A small model that answers yes/no questions on an image's attributes, trained from scratch.
Model: 7.41M parameters, 24-pixel images, encoder arch vit, encoder norm layernorm, encoder moe soft, encoder patch size [4, 4], fusion encoder layers 7, fusion encoder norm layernorm.
Training: muon at rate 0.0027, 10900 steps, batches of 384.
Rows from block 3 of the fusion encoder of a small model that answers yes/no questions on an image's attributes, named by matrix and row number. Rows with one number within an expert belong to one neuron, the router's apart. Each number is 500 + 25 x the weight over its row's rms, rounded and kept within 0 to 999. All counts start at 0. Numbers have three digits each. After the name is the row's rms in percent of the matrix's.
Before each expert's rows are labels from the 100 texts, of 14848, where the router gives the expert most weight on average: "tokens" is the input token at the peak. Only what is clearly more common there than usual is listed. The data: photos of arthropod specimens (BIOSCAN-5M).
# router: slot weights (fusion_encoder.blocks.3.mlp.router.weight, 16x256, trained with AdamW), inputs 0-127
# gate: expert gate (fusion_encoder.blocks.3.mlp.gate, 8x64x256), inputs 0-127
# up: expert up (fusion_encoder.blocks.3.mlp.up, 8x64x256), inputs 0-127
# down: expert down (fusion_encoder.blocks.3.mlp.down, 8x256x64, transposed), outputs 0-127

# expert 4
tokens: "order Diptera"
router.8 104:465515533462527469545487519547483486471537493492528497497515526521506513549487543446526472464486485513451488473500461515485490508464489513484556508479454535524508464521523516488446533486457526537480474513493481501502484505502493489477510496481532465470557484504512468546497526533512505483495487490483502471474521518520478535481482461483521498496475497525538490519449539506505508453500
router.9 101:518528475502542506498471533506462482449520540518530497520512526505540509557483486485454483500494511479468525519489496514520482459528462465473540484499458525505509481497533512487509522463477496528535523516511489496523504510511536530526489492465548478456542481484515507517489525477527554494478460500497488509518474487464498496505492461503528475496472477484557472508468522499535488464521
gate.3 082:521515534488514503494501514465474482488563475497506527457536494512480504541519508459509507487493494523535445532480551513457505479500465472536530482509515537548492532541484490539479500545482500497517484471483537475526457513467451445528533442472498506484503512510501474496511465465530512491505498502492536503499561463452524516496494514529490480476467467498487490494488500497474480522485
up.3 082:466484528536447508501480517490489493488479529497475525472512476525454516518514516468514532487512493512509467530500481516455486492489487478559542511547530530528487541484505491499495475500490493504474526475495468491542470532448511440540578480533521485499487536509486492499486476466532514455501529496496506499505548561476524483514492556514489489460489466523483454495476479461457497503510
down.3 096:507500448497531539477487498502581488500504533508507528497506521510481498540510518522502448531501540521519520498507486509457515521477504495524508484451485498506551512469504514470505509528456500467474519560471504494501514509551531475513505518484477496486521495479485497482521527550445548510539518488533497508518493486517503523500505485489523571474467506530498523508504480520513496508472
gate.4 075:485502466505543524519486546492524471508531500549493516479485513512508485515483480506470537506497490532508506444480493477487499483486511484499535472512459512488556523484509496498465468547475519474522531553448459496515516497515512468486450492533511503451511504514547491505493428518510528502524495485506482524469487485523497507515493503515538465546488510525500543498473533500487512486512
up.4 076:499519510482461489504492477503492544527468510519537533508513505448525479510532538519510503546517494506499494505477553541513509523510482517517490536455507543508461507530473506539519557566510466558501503475557505547489492509479491508515515528500491482509494513542449530512494539479474484506497483505459512501503487480475496492495479492480472523468464483544490482497509478485490468538494
down.4 082:470491463532479475548530497477436493472514512482526508453496440477482480466506500488484483507492548464517529482534518504486490523484508495498508486463469524502509515503486455499516484498537525513443475473503482523492494500506500471473525517498453494520545516493498566520514563528467509489491500536511485482513512464512540490496488497536455492519514467513490489480413485507525487520495
gate.5 104:489508518506522501483502524514505489516504511538471467469528514457491506501530458530554525420526517505503498545465484541513480521476521523473501471483478524475487475489519492522463479472489517521540525496521494503537505507583484480501469515522497464496483508440521491454540510453479483554497433515472517475478527526503491490533494482509526510486460455483497538495481545490466505481459
up.5 093:508484554505484514521476476540521465479542476507487478473525474505457533503490498537478503519495517466516504503492508465508460491521493460494491530440495603498492468530448459508501507485509472495483481529487498497465458526523477498476444496524493472483467493500484470467534549482478536547484482508506497498532516489483504492508461496483542528521520410494504532499504518479503491480499
down.5 095:433491500491467480462495495516487498444501525501513492445504493479494520554509477528502491513580500490504522462491493480503499473497505513491498507502458493500528482518489506545492495495539543504545492510474429508481494483511476530520527505508482537462525494525506532456516515522524507494538480503477480506552476492437511470501476481565480444506505502509512476505532466485452493457504
gate.6 093:463479525487482478484528480471469487492517472504491496507514507495505476561490508468504478455504483512478520498493539521509497479478508489504506494476524510497496541492448532519508489521502490461540463509477507484483512546602486496509479474531500499491474512532502513494513479504474504476537473521499496435505482521528502489530514502537518464537477559512505496524531539521482515464490
up.6 109:497478466484504483504512540534521491449527478505472486520489508509514514545498521527497497501461529504484516491496478516521502524396494493494482488535493488509452524521516511502508504542464512433506465516470482491511496519523501476470519476500515519474535513476506477495492460515505518495532507506513467522492488570491471510506503509510523485509506519517503516506491501494506485460456
down.6 095:498513521533535505509507508478577515518501495512511506485495490483510591555558492532511487511533495529453521489459514496508500496509485506504482497526467496486468548506481495506499468496462485499522495539519512476506477499496499469463483503511469569482514510488505445505503478506501511484515536480488510464500492510464518515499461485516517493515503520524484476521516499497535520426501

# expert 3
tokens: "order Diptera"; "family Ichneumonidae"; "order Coleoptera"; "order Sarcoptiformes"
router.6 098:470512461518515508503513512491534482480464521522527476483488506539478459473481511493512474469506501509521518461459484520513505462513454527470481486550500477540516485528511553495481454525443475488464501532528455502519489510480513519494488503488501480492541508510485501524459530514478514527493477495493470445507525550475460486519505523462526448489520493503512523522473504523533482446524
router.7 095:470491506500501471537534551540496468508481510455533503455511502520547470468509498479537474511520521526502499519534495504495510538432474474543481470519468495484534512501495485512469486518523532514530515484503483469529473511512504510472468497489486475456540504531507484470535507502540480497539477519555497479477488483499497460488470545474535511507487480535539501521525500508465516478500
gate.3 090:459538499526537505499487524482495514533560469507484479592524507476492497518490540461483519533525509510476499532517501506513506513464511468478479536466462493487488493524494484528467496507498527501503455483490464495567484521447541495487470505487526484535527517530457473529487514533518492450463464474468466514510519529487498476500522476500466503443481506505502509523526501504499474564493
up.3 097:509504525511489462480536464439482507522514491473533548497488529496513462527477483474511543494464465552530533476517499526482461492494532570488495467516487527481521526514454485462515494512513511490466470479510513505532516530507467523523505496472520452516525499463505497484510472527527508542524523505492492478493482516484517516527518525559474472504463498515478538459522500502525509496494
down.3 108:470524502504543537502530519513484493566501504487490490474499497496523469527486502500484463486436478511468493496484493517475482519488512506502506495499509509466493507505584505469546478493470480503493496498496460459530496464488489541466517511488505386503503502491502528510472519520528454503505487435524567507514517517511487559467459543491463467475481534504500512481498529482531520447492
gate.4 091:498543498534526524469521515492500517455495486503482502463485457469511476479548473539511480502515504506447500465521511448495484501457500548506484493490497528469477493553478491471482510456507491476506449518520526463486498503541480478485518506548519532505544509517509457526501513522511533501525502501500535484503494484470499450508490526511536520534478467506455479503518512510485482473487
up.4 106:496485569522533502452509514472522528516498487470497472504500506503521485483507519526497533474498485576450507464472542470540505536487487490491512451557509508529472533511452520510480512506480492475492461494512509472493520534524512479507471469516504498520515495512489468475524524533484525501509478479536505489506550539535498497497490476511512471505473472490482465514495494494496484457505
down.4 099:461514512501505510473502501497551522515511508533501462469481507465526542481475496497518495521459514515488493475528505486563470501488516486514495491517511518472487524472457481492534508498476502495498492452496508477523505481517503522539523506508521461527508522525480443509469519506521521544499461531543482508523513461469520458439491494522493433508529478497503470511543499517515538447517
gate.5 102:462504534498483508495477554516500477525520479487486505529504550461514504493488489519500474500501484500502463488523493488482485528458530479492545475538491513440451537516416495502505503482501468485501527497468474485512502532472501458497491535492519503503473462528509471476474532509521524525498486475502536494449482483474514486494540513491501494483487534485539464516458486474468507512425
up.5 092:490523486481561496508513476492493524483534478525505520493515482483510498547536494502537470518500525490496495509498518522528504465496449481503461506513460515537503484494568503435491486488506507502520467484531511506457500567543513548507486451506479498501504497453480521552501429548497491495508461525548512515536532512508504515509443477509488471543505557495532507501512538520533493479542
down.5 099:505507475509528483533502493473472503562481474480511509496486487480468537503510513526515511478531520515505538496513467485509511480503477462504518485503478525535507493460573503486512543503511505491537516530460502522523461497515482488426487483501496471505506524488488501506474446515520425455525479487511510525517510483529489488572497477511523479487498498494500470495464488510518483487490
gate.6 096:465478514487449485498478525491501536557521509550493489528504506480461484501506486489515513547499499509526496573532465493498473487501494503528490505482494502479511516488510522484503482579515514507488493495478514493526541498548500484513501455516508469518493473507505514480521476513454517510518482457481459495542479530471484520496485485505477501488471522504505459490531495530536494509476
up.6 111:495494502515489474479485484494503514530469517502499503462490528529463482517506493430494508546527487483516476517492466497493457489544480528518485523496514483488511491526493528505485485520488525507493535494476507475503517480505503487507502458471526464501475485485508544478501513524478528518514522471435493481525507554459491512512489496496480478466492553514498503525522542530486516500469
down.6 113:520527514527484526506508502501444505487488485502476508536503507505460495465506497510490528522464525483508508501532464519501489501439482473485433472502461522507521529517497534492523503496516437514485511497473507497501469510525496472548519490498474485483481500489500507467493482521502524517534535477498482518495529480543531473539476509457480535505477524522495475492469519538512463531510

# expert 5
tokens: "order Hemiptera"
router.10 104:490537519495500531499492509527529491508485501486519476479507529491470481537525505467520458491542473491505515446455496452444523532507476466537511503491471492496513460498490479493466506495525489508495511480533526475532494519489521463487500538518532535449498525544504548499516487545487492490483499474493494513505510523515485517479416491547526479491549535515485503486517492543488536477502
router.11 085:461486536537539465494482469494468485533538499529507506538489488486458512496512534537464520512467507514513491542541541542514494477514542531488528557489491516511548528493508465508504523540524510463514540455516523482528504510527518454510502522468483499546478508504472500499547483484513513508449509506494517487479473503526471495503534529488464512510502522502500534464476499501490508545499
gate.0 081:499522491499526512521524557512512472473518518511481517511504510485540485551523501503522502549504512474517493507534505519511468546486508479496529511487516452454451512481452507457531510496514480514487537522521497502504441498493461551469538490540529480480549487499487502537474477511479472469541472519510512493478504471483511486521515504480481527471494523514517522480476472450501545442467
up.0 095:528525503500535513472442483506473460511484506498485512482533488468492532486526494528520518485572516526547529490479502525507472470494506536521528528469512492550494499499475510461523451495482451492454511508486467506505501443498522511477515513500469504500470478515489481522516469484507525492481509515485559501502500499494519514500496459483439534467497442503503520449456495527453487502529
down.0 100:547493514510516481479498514504457495537494510474508480475495518472467515470549487486512483465566508490518513502492508500502476525516504500516507498506496485514490510495471473484552502494551514512492507507483483496501465493511517465458518517514477508521493469520490493522501438494471481505471520489490543524501507479478531520527544453494486497526529508505482542494468478509424449545462
gate.1 098:527491491491545585505505562473481491487476456485480492514494567450533470505472461504490485516534501503514489502528516517466488539457467497506468488484490503556511503512483498517499510492517530482488506486538460531544512519512535481489497515470517497443503444480499487500519476521531490478512554461487488516486469503464516495483524499501514551473483530534538493492483510528513483552528
up.1 090:486477495538494482500479504521464467525488503446490432496506540482499535471521537495472532490506511492492496494473527520500508505517525517517502518514541502479435486470559514480487486498526562533470489545536503485505515478497466491500522497515514508548486513545517534503560515476464518476511494489486506517525492497547471478511539535509478500478488482479530493513441519496462538526508
down.1 098:511509454503545505526499501502440540534514491468490500466499503472492532450485512492495523471518545495511511502495501495454509465439483485506456491467478502514464500472498540502502504492522554494489499536502452484519472512508520480517502525490523521515467474504496544480567547505487520473483515477513470470481519513514449514520498539497508527486484502480488557491478479483486508517498
gate.2 094:535526519507514479532513500478516504498483498520482491500500471498516465488510530508560529481487483470479506497517470504502463466482512508533503486499555457488484483540496475483518514502510530478500521493503515537507519502499521454478512487488476496480508502553499463536475523451502483503459506520472498492495507487503486487472501509527502494461544482446473528498531532550546526441530
up.2 094:492503526498508478469526471557507518480485449516490513500461481492521525533471495485522485486470480513528506483487511491496498472498522501493540486521488511491492523499458498514508486525533465521480554503560448511481438517550501518549517490471467507520534491514490494473466495476508493531503514480510492512474497470485514541509524512529468520502487502509471472463488512506489490510554
down.2 101:469499522512534519492479495496504511478505481479508497465512491450526568508461492492491505500465535488533452498507510503503513463561492513504471510518500533498513493528542488464512461502518434503499497479497450527511486525491498524489491487501495448479494490520501468501573417503503523502524552441490509511499542525481515516518535462477509481516499506506506435503455528444475529502502
gate.3 100:530496493489486512480514522510464439492526465489481489461505522454511523554486438550495516489510501515485508466518480485499470504497486555484441487528512509496531495520445546497538485453486469494563493458488512517491508474485515494550531509497480465442469507450568552477484503509517491529524489471516496468538516528480527480497493515525490499532477514470502491522487522519543501513539
up.3 096:494481514501509472511553538501486535541525483522484515524474520542481492475499481521505490491466506500493502507488534533441521489495501465494552479464534533523534494517524554457513514514455508476525557528505528471488476490519484525480463488514505490542554502451496506483522481554492528464503585546502492493526516486447480498515494467484500510450504482522495455469542499484503505455503
down.3 093:468514494496527493488551509502452526458464495520494506482502479524490479508479502464494536490524446483443498528558523494449495487498504499500501466493556490523492495482504509521543510511469474494509491582532500490496486511472510500469526502492497463492514488509493509501533458497512522486455479538501539492505522485457514498552453493511514460495482502515488455508558484461498527421474

# expert 6
tokens: "class Insecta"
router.12 099:503478516469546476526529487527489510507484486510540530441509493500485479545546482512491489462548489488515480497480481507466488481528496472507536452554442511504497474483534496479456491517460518508494507499470450493484495496525518490525519474515457533504526446516490484470507549518456521490488459474481498483521494546474511543520498485535490456519505477490478531477478481510548488451487
router.13 096:532493469470510500480469462514504485524475529507506513509509530499505535531524531524460498468491459496500500525485531457476500525472519515512513462489443475545490473541482498460454496468441499499469485540543502487493538500515536469482505493512468527492503504471506466470470515475510491534490460542544477474474539514495468550505441487518477485494535537507526490542516512487511470467521
gate.0 090:473519511515531505486501518508450523548521466495501490475506544463518491499506517500500503507502502520506445513464515492480499461506497484483489456496530532471472492471433517517487527522504517502519476493498537500526474496530497500500509517565476501500508517504499488509509428527511544577506485517523497507454533474516507470526487519540506526488484537532526492498487503507504523505483
up.0 083:495538459527504507484487467504528518512503536467484509478449470487508479514533534481504539454517507522486480500476525477496512458533474526474468481509517473462489484466471507526512477503497521492528508510519526473471484451540494525494562501459505492500492477496531455531524456519509556553509476504553488539480529511511530516532497518490492528494488469508477489472544488514519496471504
down.0 089:469528484500517504541497506500481434540552495510512538482494526522468509484507494522497460486467485477480467479521537484557480505525498502473525490498486489477479500472470467511483527485521466501514519512468554504470453505529535440516512497479497496486521538507508471520478469501507558512466494463510504543514519491483502492514517526552521501485494505505506485513528524507466500491484
gate.1 107:498519496491505521496521481497460511482521491511512496481521534484550519478515499483482516525535495522537455521492474465446461510464496486527508528491497513446511485493472511511522528537509526510511504490500534510552494536578527503548500470509495469467516543503525519489450468523512503508497452515523504517531497489521522490525446504535512481494521566492517498518506543501480494511478
up.1 093:478514512514502508494536470508442501462533470498506500531474509534467547489514538544471517516512542502496503453498480508473470509553504515512517520479514486540505481506458496530514500488517490441512501501485518473479474518515534490471446506467463470516529516516495470492512449505484510516512520510483478463500474503510489496495540491469480469571505484486489510512498492505543499557516
down.1 106:494508567513506495506470488480543494452512498516489496554506492474489477496477500495518516522492553479501524509501502493429503505492522532498494520520496490511510456449520511524508479507443453473499494490534528501497508499454495498526493497475490463513491511479498484513518527526480497522480519495512542482495486513511511508501506467426488530524499506520522527490554480501561475513508
gate.2 103:480529492498500480473491514495461514521516485516509539495531515493495509516488461524501509516430469537490506482514500523502451502483440528542483480513495507438530545502515454505466508539491519478516506491487507533541493513594490459506508496509516504468486518487511495477493453515489460498450490489482520554422495457515528483516498515516523529498538599495471470474461479517462498518519
up.2 104:491470498482489482530513487532523488513553511533505519460516546503463509466505457530491474506463496479490500497531502498503510535503488512522502494531505481475519549512533509503467486468494534494514492498482460517522497521567490489507533491491540468493498482440555501471508487474500427474480497489510527517462497515458513519525473494526492520485538475501491446494450484511465501443558
down.2 094:503497527508504470538512516489499541525490485522506494515511526477518499465499533491492483496466509517512488507502513497493503485499505514524477499531494516491473546522419473488481506510505500501495497489522438479503495510508512486498456522474483513525563523526514492530467569526519549588478433516472473497499506503519494500483441510547510459501485508511517464498508519511477464495543
gate.3 104:473556488521495516509508548524474479469552458504523507493496504490486542480504488525538488519501479532493465512489524478496505535527446493508531468495533493503511522519473471505474480542495495476546501500485529489555508518533529508489493493492507523497503493491540505505530469518490483476459484509532540510479496471514497492483519517474541506533473586489492463486514514505491487530492
up.3 101:499540530509521527512529508510480512491502461496498505494529473472512526486517482494520486471525528537502491437492466520466493490480489446515477527485495501503498494501490521478490473470506508532563479489483508501453475481478509494542518516481501481509506526450486530488459459509525477576499493495483488551486522470551487532503506489516443490528497519508514504487534509515461480523505
down.3 107:543496512498493492519547519509479460454508488486491482521485481493527512552497471475516473484539411524508490475486500477498504515464451503480545512501484483483582489511573559518550499497489503512534532512527524534452508508500522532485531513506478479488513495491492513498458535491501492460513502414501502533515457466505507516525505472508489514525490507530501529497538485537461477458469

# expert 2
tokens: "order Hymenoptera"; "order Coleoptera"; "class Arachnida"; "order Entomobryomorpha"
router.4 092:521547505501521463511479489513505534513513495498486474468529534520552511527534490490475463511522525515536463465525527494491534528489521487525500454519506522536536479482484504501462489494524503479483495499500494526484468552459547521498499542482523529458506486478529538489479513478484487477477473539532479499515460511540535549496468470494530474480475513477556541481465531527468492488497
router.5 106:457530514473529477467505511523484506433471515482534479518483484470482515521489525495502539457476486509480464486474472529526489509499507481496506476488493494548529494517522543509474514440461494526477472539520507494527535545499504507503490546532501529492506510483503535531478489520466510502496470515499521532515449542505523512496509476485493481533530483479499523515462522504529510522508
gate.3 105:490489477501531488516506520474492519529517489480506531514501498516501506539494499511502451492503489500481478525492498511571507476510487507548475471521529470458544541513501480527495501495483488493477488512508512511543483466476550470473521488558473518469528469512505464536492520505489521469517524539497514589506537462492495485499461548492526511492506478540542487478500474510521505500519
up.3 102:500499483483474526495495507478503506516497502529540513461517483496490454523460528517510486530485497467505515523468498529494523502521475502544481523500495436521486505511514513497513498535547466499518461522464510490451531488549494515483496432456495522527488492483542517490495500507454466470525520492484524500490465460519464512475506455485493512508542565474496530469524535511510465519502
down.3 096:472497492512482490457481504510486486509518492503490517421495483487447495530539494498510505529491508501524516507488531514504497497470512546470513505531489495467516500496515506464494514503523453496467518470517476492498524523502497499535526499509513441521527500499493533511468477468509465505528526472515508474503473483528516535520488493494497539497533543483504480489488514519468467496460
gate.4 092:484514488490495522500475534476469516495525466471499439474488489537504499493502488497517501496464479491486494516522478470511512467523484485502501497518503464485465515481466518476532521439486525502508478501516512487511469493504483463505508504533464503503502525517526523559522554468512510479497481511533526487502525534479502451507457487478554525445487545497526440514488468520471475509519
up.4 099:553531482520522479494506445467489524474507495510490512487484499517503512511523486503505465489536519507495504439479481520512469479454499505480529458505496563478526506497464475506488482466548524532475535538503506525484542472514508542508475462527531519487530460520495460475534492483509530532468522521469489487507436509492523513503532494512448509508509479490493535504487493504531505459472
down.4 101:450495501509534463460498492477500507517475490496518513488519489539508534532479492514524515510529503488557506501497495504551488472510492481479557510504508521494471491480541456547527468494491521512496511573485466520498517477477473512512498512509525452495520496488483515461504517494509484502430576490514496472513532556513514515497505505501479484514502510512497502480532495465432545525500
gate.5 097:504476543513496505485487498489528528517473545508511526497504512497503464533466494505524528530467479499469513492506540483469513486498497458499496493546434472437485523519468462486483498506494501494518504491475494464470526504545481504528544487524507480469458496538520500510488533532491492470519484507506488480508482531496492511504505517499503460465553542475490466502548499520492499466525
up.5 109:489484481486523507510463475503489532525487569503503521473484503461521472496478476477508508535467499469491513482492512498473489490469535487461481508528448469484475506521535491489496509491520521509510522491515484482430519486544468521511533526433490502495482482514525505530498481500490495473497479505500476466499486539505500545504509482466497485456563500506484528498533525524522487436515
down.5 106:483525493509526512477506508509460536553488512514469486487514505450517470492551506505506477499473448504513460514494503501487483491444502502513487492513527494477520486481434500500543486506465481489543510447537483488550531471543499487455474501522488531502518511493475553504474387492497497495537495540499526501509513456466530489529466531469506504487499521516515464508516504495496501540539
gate.6 096:523510491542531554465488520499445510492498500456521480519447496490527528536514524541542484492491515514506484501485482467509511506502488476511465477490456492474487508503494521488473521495490475498529500485504546503516535521483495512534502484538478546450513471483550497511496513520544490523548492523501494509549508450551475509497475479506473506511538563481512447498515502534509516500516
up.6 105:467564489521481507469473495530490488474493470460490508444503500504494469476514530445514533546494494496486474495523551460502470514498526534513501503512519469514487502478537507498523507531526564520487499495510468506521487506491469420499501504501516493497535517508461500502480509481474504484432532498505509534451505536496487519512495547515516506456447472502514475498463469497471480536537
down.6 105:535483515495515495495487496496537505516489508477483475498491531441515541505468504505535487474480518485482506500504491504471503500501509502483513524498493516498507520471475537507517489510499546511529501500512542507534529475528474486542496485527467502501486497531513440515493463485484570458473500471499468523491499446518511490426522483524481537487514509489497472499516534542513520501502

# expert 7
tokens: "order Coleoptera"; "family Drosophilidae"; "family Muscidae"
router.14 097:501496473515530484527505466536492465463496522466514522469527493493480478517546507511506475497493529517501474522488484528475474537485472497481505532478507490547487472523492505490511491481514470526492509526517459480480494484527538488486520540473520528502520513483537480464489541541509508540512467527550465524476495478498476504484451521527519486488496508492542535473471528502525509530491
router.15 104:518480515450520508501542527521525510456473531517470514467510489545530505510488507511531517499493531503492486475522524514516488477500504470526498479520524490521511524540527515509511534485480510519527457545531513517521502460498505496468502556502493481461550497515533534489491533544472530536476469521488477462549480495507454550522518507498502480490542498502512520542479521489519489443454
gate.0 111:500502525482524492523526496477458517505524505477547481502541448487489490525541479532506458542503485466464490471492513483481491519506521516549485457495502486517505494494452489532527483487504512468504445459511504464495530508465504472512518448518485488529490525494526505499557509483485493495497490528456517539488533472480501507463515497553510478535484551504496519519529478504474499520529
up.0 091:490479505478520501504513494511485484478539537481484543521506441471486469502506457515515499486506536492483495471526497488483526528439534476501462462498492472531513511467479529509502427452522513524517501515506469484492483495461517444517506492543527494513489531494513488500582554486525511512501474524491512532511509545466459467469488537495471463534457479472523479509510486499504512531531
down.0 108:478498497493486530497474512509446480496520486507501488550515475463507512442527520493527480511525524508518498482504489512460502467488484495520493486471522486477509531552546566558515516503476534505495479508520487489543449499538521479522472499500481505494517531527492483497515471487520503454543486499500501472508485448513503456440491509532503472521504528520507513505516509485489543511491
gate.1 148:508454518501516482481495469499469498477459513551493510515514501511486537506501493508493510567509486506481479510540475505491478488502500504526524513493498520460481516510417448509545473478554483514483522499495451497501495510512515495530498457468476480495504554574445520487462532491524493476533534506511491504492470458490529467530491497530479476482490533490502479492470496502491522516519
up.1 137:504445493500496503480485446501490471504464527569486525521501509494488509479482530522493511551527509495509500492538445525492487493509549488480507534483468473488482520490456472531555472492535487480482540498497444531468506498496503514504513476451476426519512524556471498466503541506505516473550529511487486519499484496487518451537508494468451472493508521495498510448494513492487544481483
down.1 141:435482486491480506513505501517538550509519498502511483528502513443491487563498506490495510512469468496513515516500495512493482493500502508487452499493493503513484500509469530498477512510470435517522488462500537521480488496514480512532518492513500574508486463514503490510481455481510512515451483497508464481489510508488494468548504448480495522503521534485492437510527442517495492484523
gate.2 085:516488507492512488500488584543529543464503477471510480511505485470472511481510560510490528502461518537512490547506496500530529506453514510502507498448522499495475494522416476532499500510490518497481510445484523425543496468491514480532512457546510492489469490525473527497488522507487505479499482477502511462490537469521542495490474517465533482503487484507558459485499487466468489512466
up.2 081:495481496479491490520504540467482478536492522514469510476482510503455508513559488477493510534481492502516498425510512496505485478513485517492507499499555500417530489506478525493511496513494483516490490515505516509504491506473518503485503556519476490535496474513513478506515492488533501566533473532449469494477432489496476456522503489545462488470525535543457529465478501478504481536508
down.2 081:446495448521503507513507503490550481492502509461510490459521500524497528518463473508486497482504451516499522511522491502525527517570527511465457510538508499517472480521557525546550535490519486488513492483510544499492462479506460484483524510517498479475526480504494549469518456467502503505564449473521499512503519496497523552563483516474496508486506476498504515478526511521506471536513
gate.3 095:498481474474519478514553558511435496508506481521481486536474533516467482504510476482520454515504492476490508478507535496480487480497503522492490470512440492530433492497441479541538473563509509501491506515516572512532534506513525521484505443530504491501508489517525469536519479501519510487527498480500491476527492531491475511515521503478524498570501513507473490508481503528522493451527
up.3 096:519474478515507486487466457505554528498482508491503476492514440468530483494529488496516471562482531500515459498521514513517503439493487539513472482461546520432527543505517530487511504497493479538500453482521435458477435456477474462507498522533496506502499532541487474537500582458491520505529478517484508538457484484490506474514517519509490536494465490512528466491508515483489498494511
down.3 097:397512478506525518487473478490497506516514496512487480508502500485525408508527517475501512488492521495502508487514471510552501485503478497529489531451504484521518473482502524472501524471497466518548489484501474543451447520482514496535537505487508508513478531484505544484510486507523492534511530499495475525497524508495502509480499455554515487523512511492494490484461456483484526538448

# expert 1
tokens: "class Insecta"
router.2 110:512467465471473504471477484472489473451457494484520510431471520524536519533458512460469489521514526493512525521517469516527462492518523470482544461532509497555506508522531515482471531472484486528498525542500464509492495493462489499514475521517492511498554511493473513509489505530480480483534518518473457492527487519518457535448490500489504515479538483526502522532508504498544529465477
router.3 106:526521518501480463555496478528476517459511537515512497472488522463483511535533482474503493473494475485473493481458512448509484510504527508526531489504506514530521492552523504469473509474475534544506501487522494497487469504522461492476526497470500502484497488489526530515526519534531529483552473508489466474530499492539479502501445466474501492537516472542532526546473548535500516451473
gate.0 109:476501489506506482499503525476474495471543489489496491498550546469493469513507504501511453541469515505501467475491506512515458476500479466498510475414500531488482469502434489488510512461538446534481481481500513540520472504478536515466502422557501507502479487525472510507525534475523519524474480532498510484531501513488540495500484490503528488533471568507468470506510506527508539471465
up.0 103:547542454444515477475469495500450511477491518510526506476489500459522533521508538504494440483506477483539494467499499535533496492500505508485485508486495521518475506505519505530527505488545477483485524494541491501476479514522465506498487471540457559514483459511491512500453453495494486539486443502500513510508533468531519518485465540485500498483529472499502569499508499512514536476473
down.0 109:517490530505500500469474509476547528585479508509494500495499490527520534474482473510495464493543528501465509475509528486525480510503511474489529502512506500509481476528597493461500508512557527484488493602500448490496508489489489500511539505499503534493502502496493557477484476506485531464482546504519531524503506498499513514489472508456500505495509513505513474498508539514526519401462
gate.1 076:461522492504507526482540553486502509509561516525468497538521508512503501493509505521481520462492535518513492543490481518461482532501461473517513510473487526448527493501482474486453530506523541488528448519468525501517515536559535454497456480545529525506494490514508507478499513475481498506496477516479493469489528484478465494489520524516540483497500535541485516502500502503498514516467
up.1 072:498515484493511494508527429484454502457470469492512515481508466487497510545490499488523453542527488481486517442501506508499482485501495521526511505491515512465438520521525516499489490544508520495443544529557485513506515505530488549512490512468499542478497444520460509505481526490482494497512562540497515527474481488513519512490495514503502548474470550505530519513503521491523524481521
down.1 076:511517495494506523515494503474502480516494503455502512540493466497519443560486513518510499511560468506476512494522455523583458506471492479523485504498513517515443496451539466460523515488509488487507515516516497545491500478508442500478481500484525538521537504493480491490501480494494443488495544504495505472491498508545516508506537488500495525432497502467505498508475522482487504503508
gate.2 085:531511501512487519517490547480476533496552458500477490504503530499500538520521512485509471502446494510501481507470499540500469491488499523505522479525538521474538507514469506509502531519463475474495483470476536511465488550541509513495491433564497498499507494500484505480473473506484513477514471461529515451503538477482526492534488467490471512538520575507522446523510510521505504491460
up.2 081:483491503520493529471521503519506510518470497453536436517500471491482501484493503522488506505511518506475486497486512471499531523467469500540491513495482501487466460507502506519492445508521510504553536514489512517503477456502480516472511507467520466495499537471527505513526508535504511504538547508469513557513506513511486466442473475490531464505522463501472509479494504430513525528545
down.2 072:459516503515497505469516510507464535523468486476476514487501517459504539518561468532472519519509487535536524466488499500514496487460509476529525469496528541493517526486521506548500511554561522520523486535511524532528476504557507459519447494555500511506509518516481462514526471505487537547484474515508445515492491469528524527564514540515495491522493505520486529483508511502510539445494
gate.3 100:493496493500496512482504542487489504525504544552474499516507553476496507498547492499502523486564510520481505520495516484465500488496467487492459439493495537454502504523414502497500536511482493519522499525531517487524477512525533489503451452557514508488541470480525511508546512526538506567509474518497460477527497500521531468507481505539505519507508515513506476508518516512503533481488
up.3 108:498456500517480454474530468514503503489486493531488537511509519491481509489531521481522477469560516521493535524511497471495512545455501538487512485468525546525494478466532511474508522486505527489501493496507503548511497534436522509506473463560550469496496501500464491482524502488520511516490468502490472470521459472484527446525480538557488485475498463488504520494527486500532484470445
down.3 109:433483475501494522520486490510553510484516504476517505453513474501507530502483475509523485474527461539489498485489499501484523511520466486493449497511508487525473473491510559506470513487477485491521512502498433505501481501474487492497500503519550421493454474492502515488511503528497528507513485444501497494491513526461513449464482466516465485476502488519509538504491481507516534441442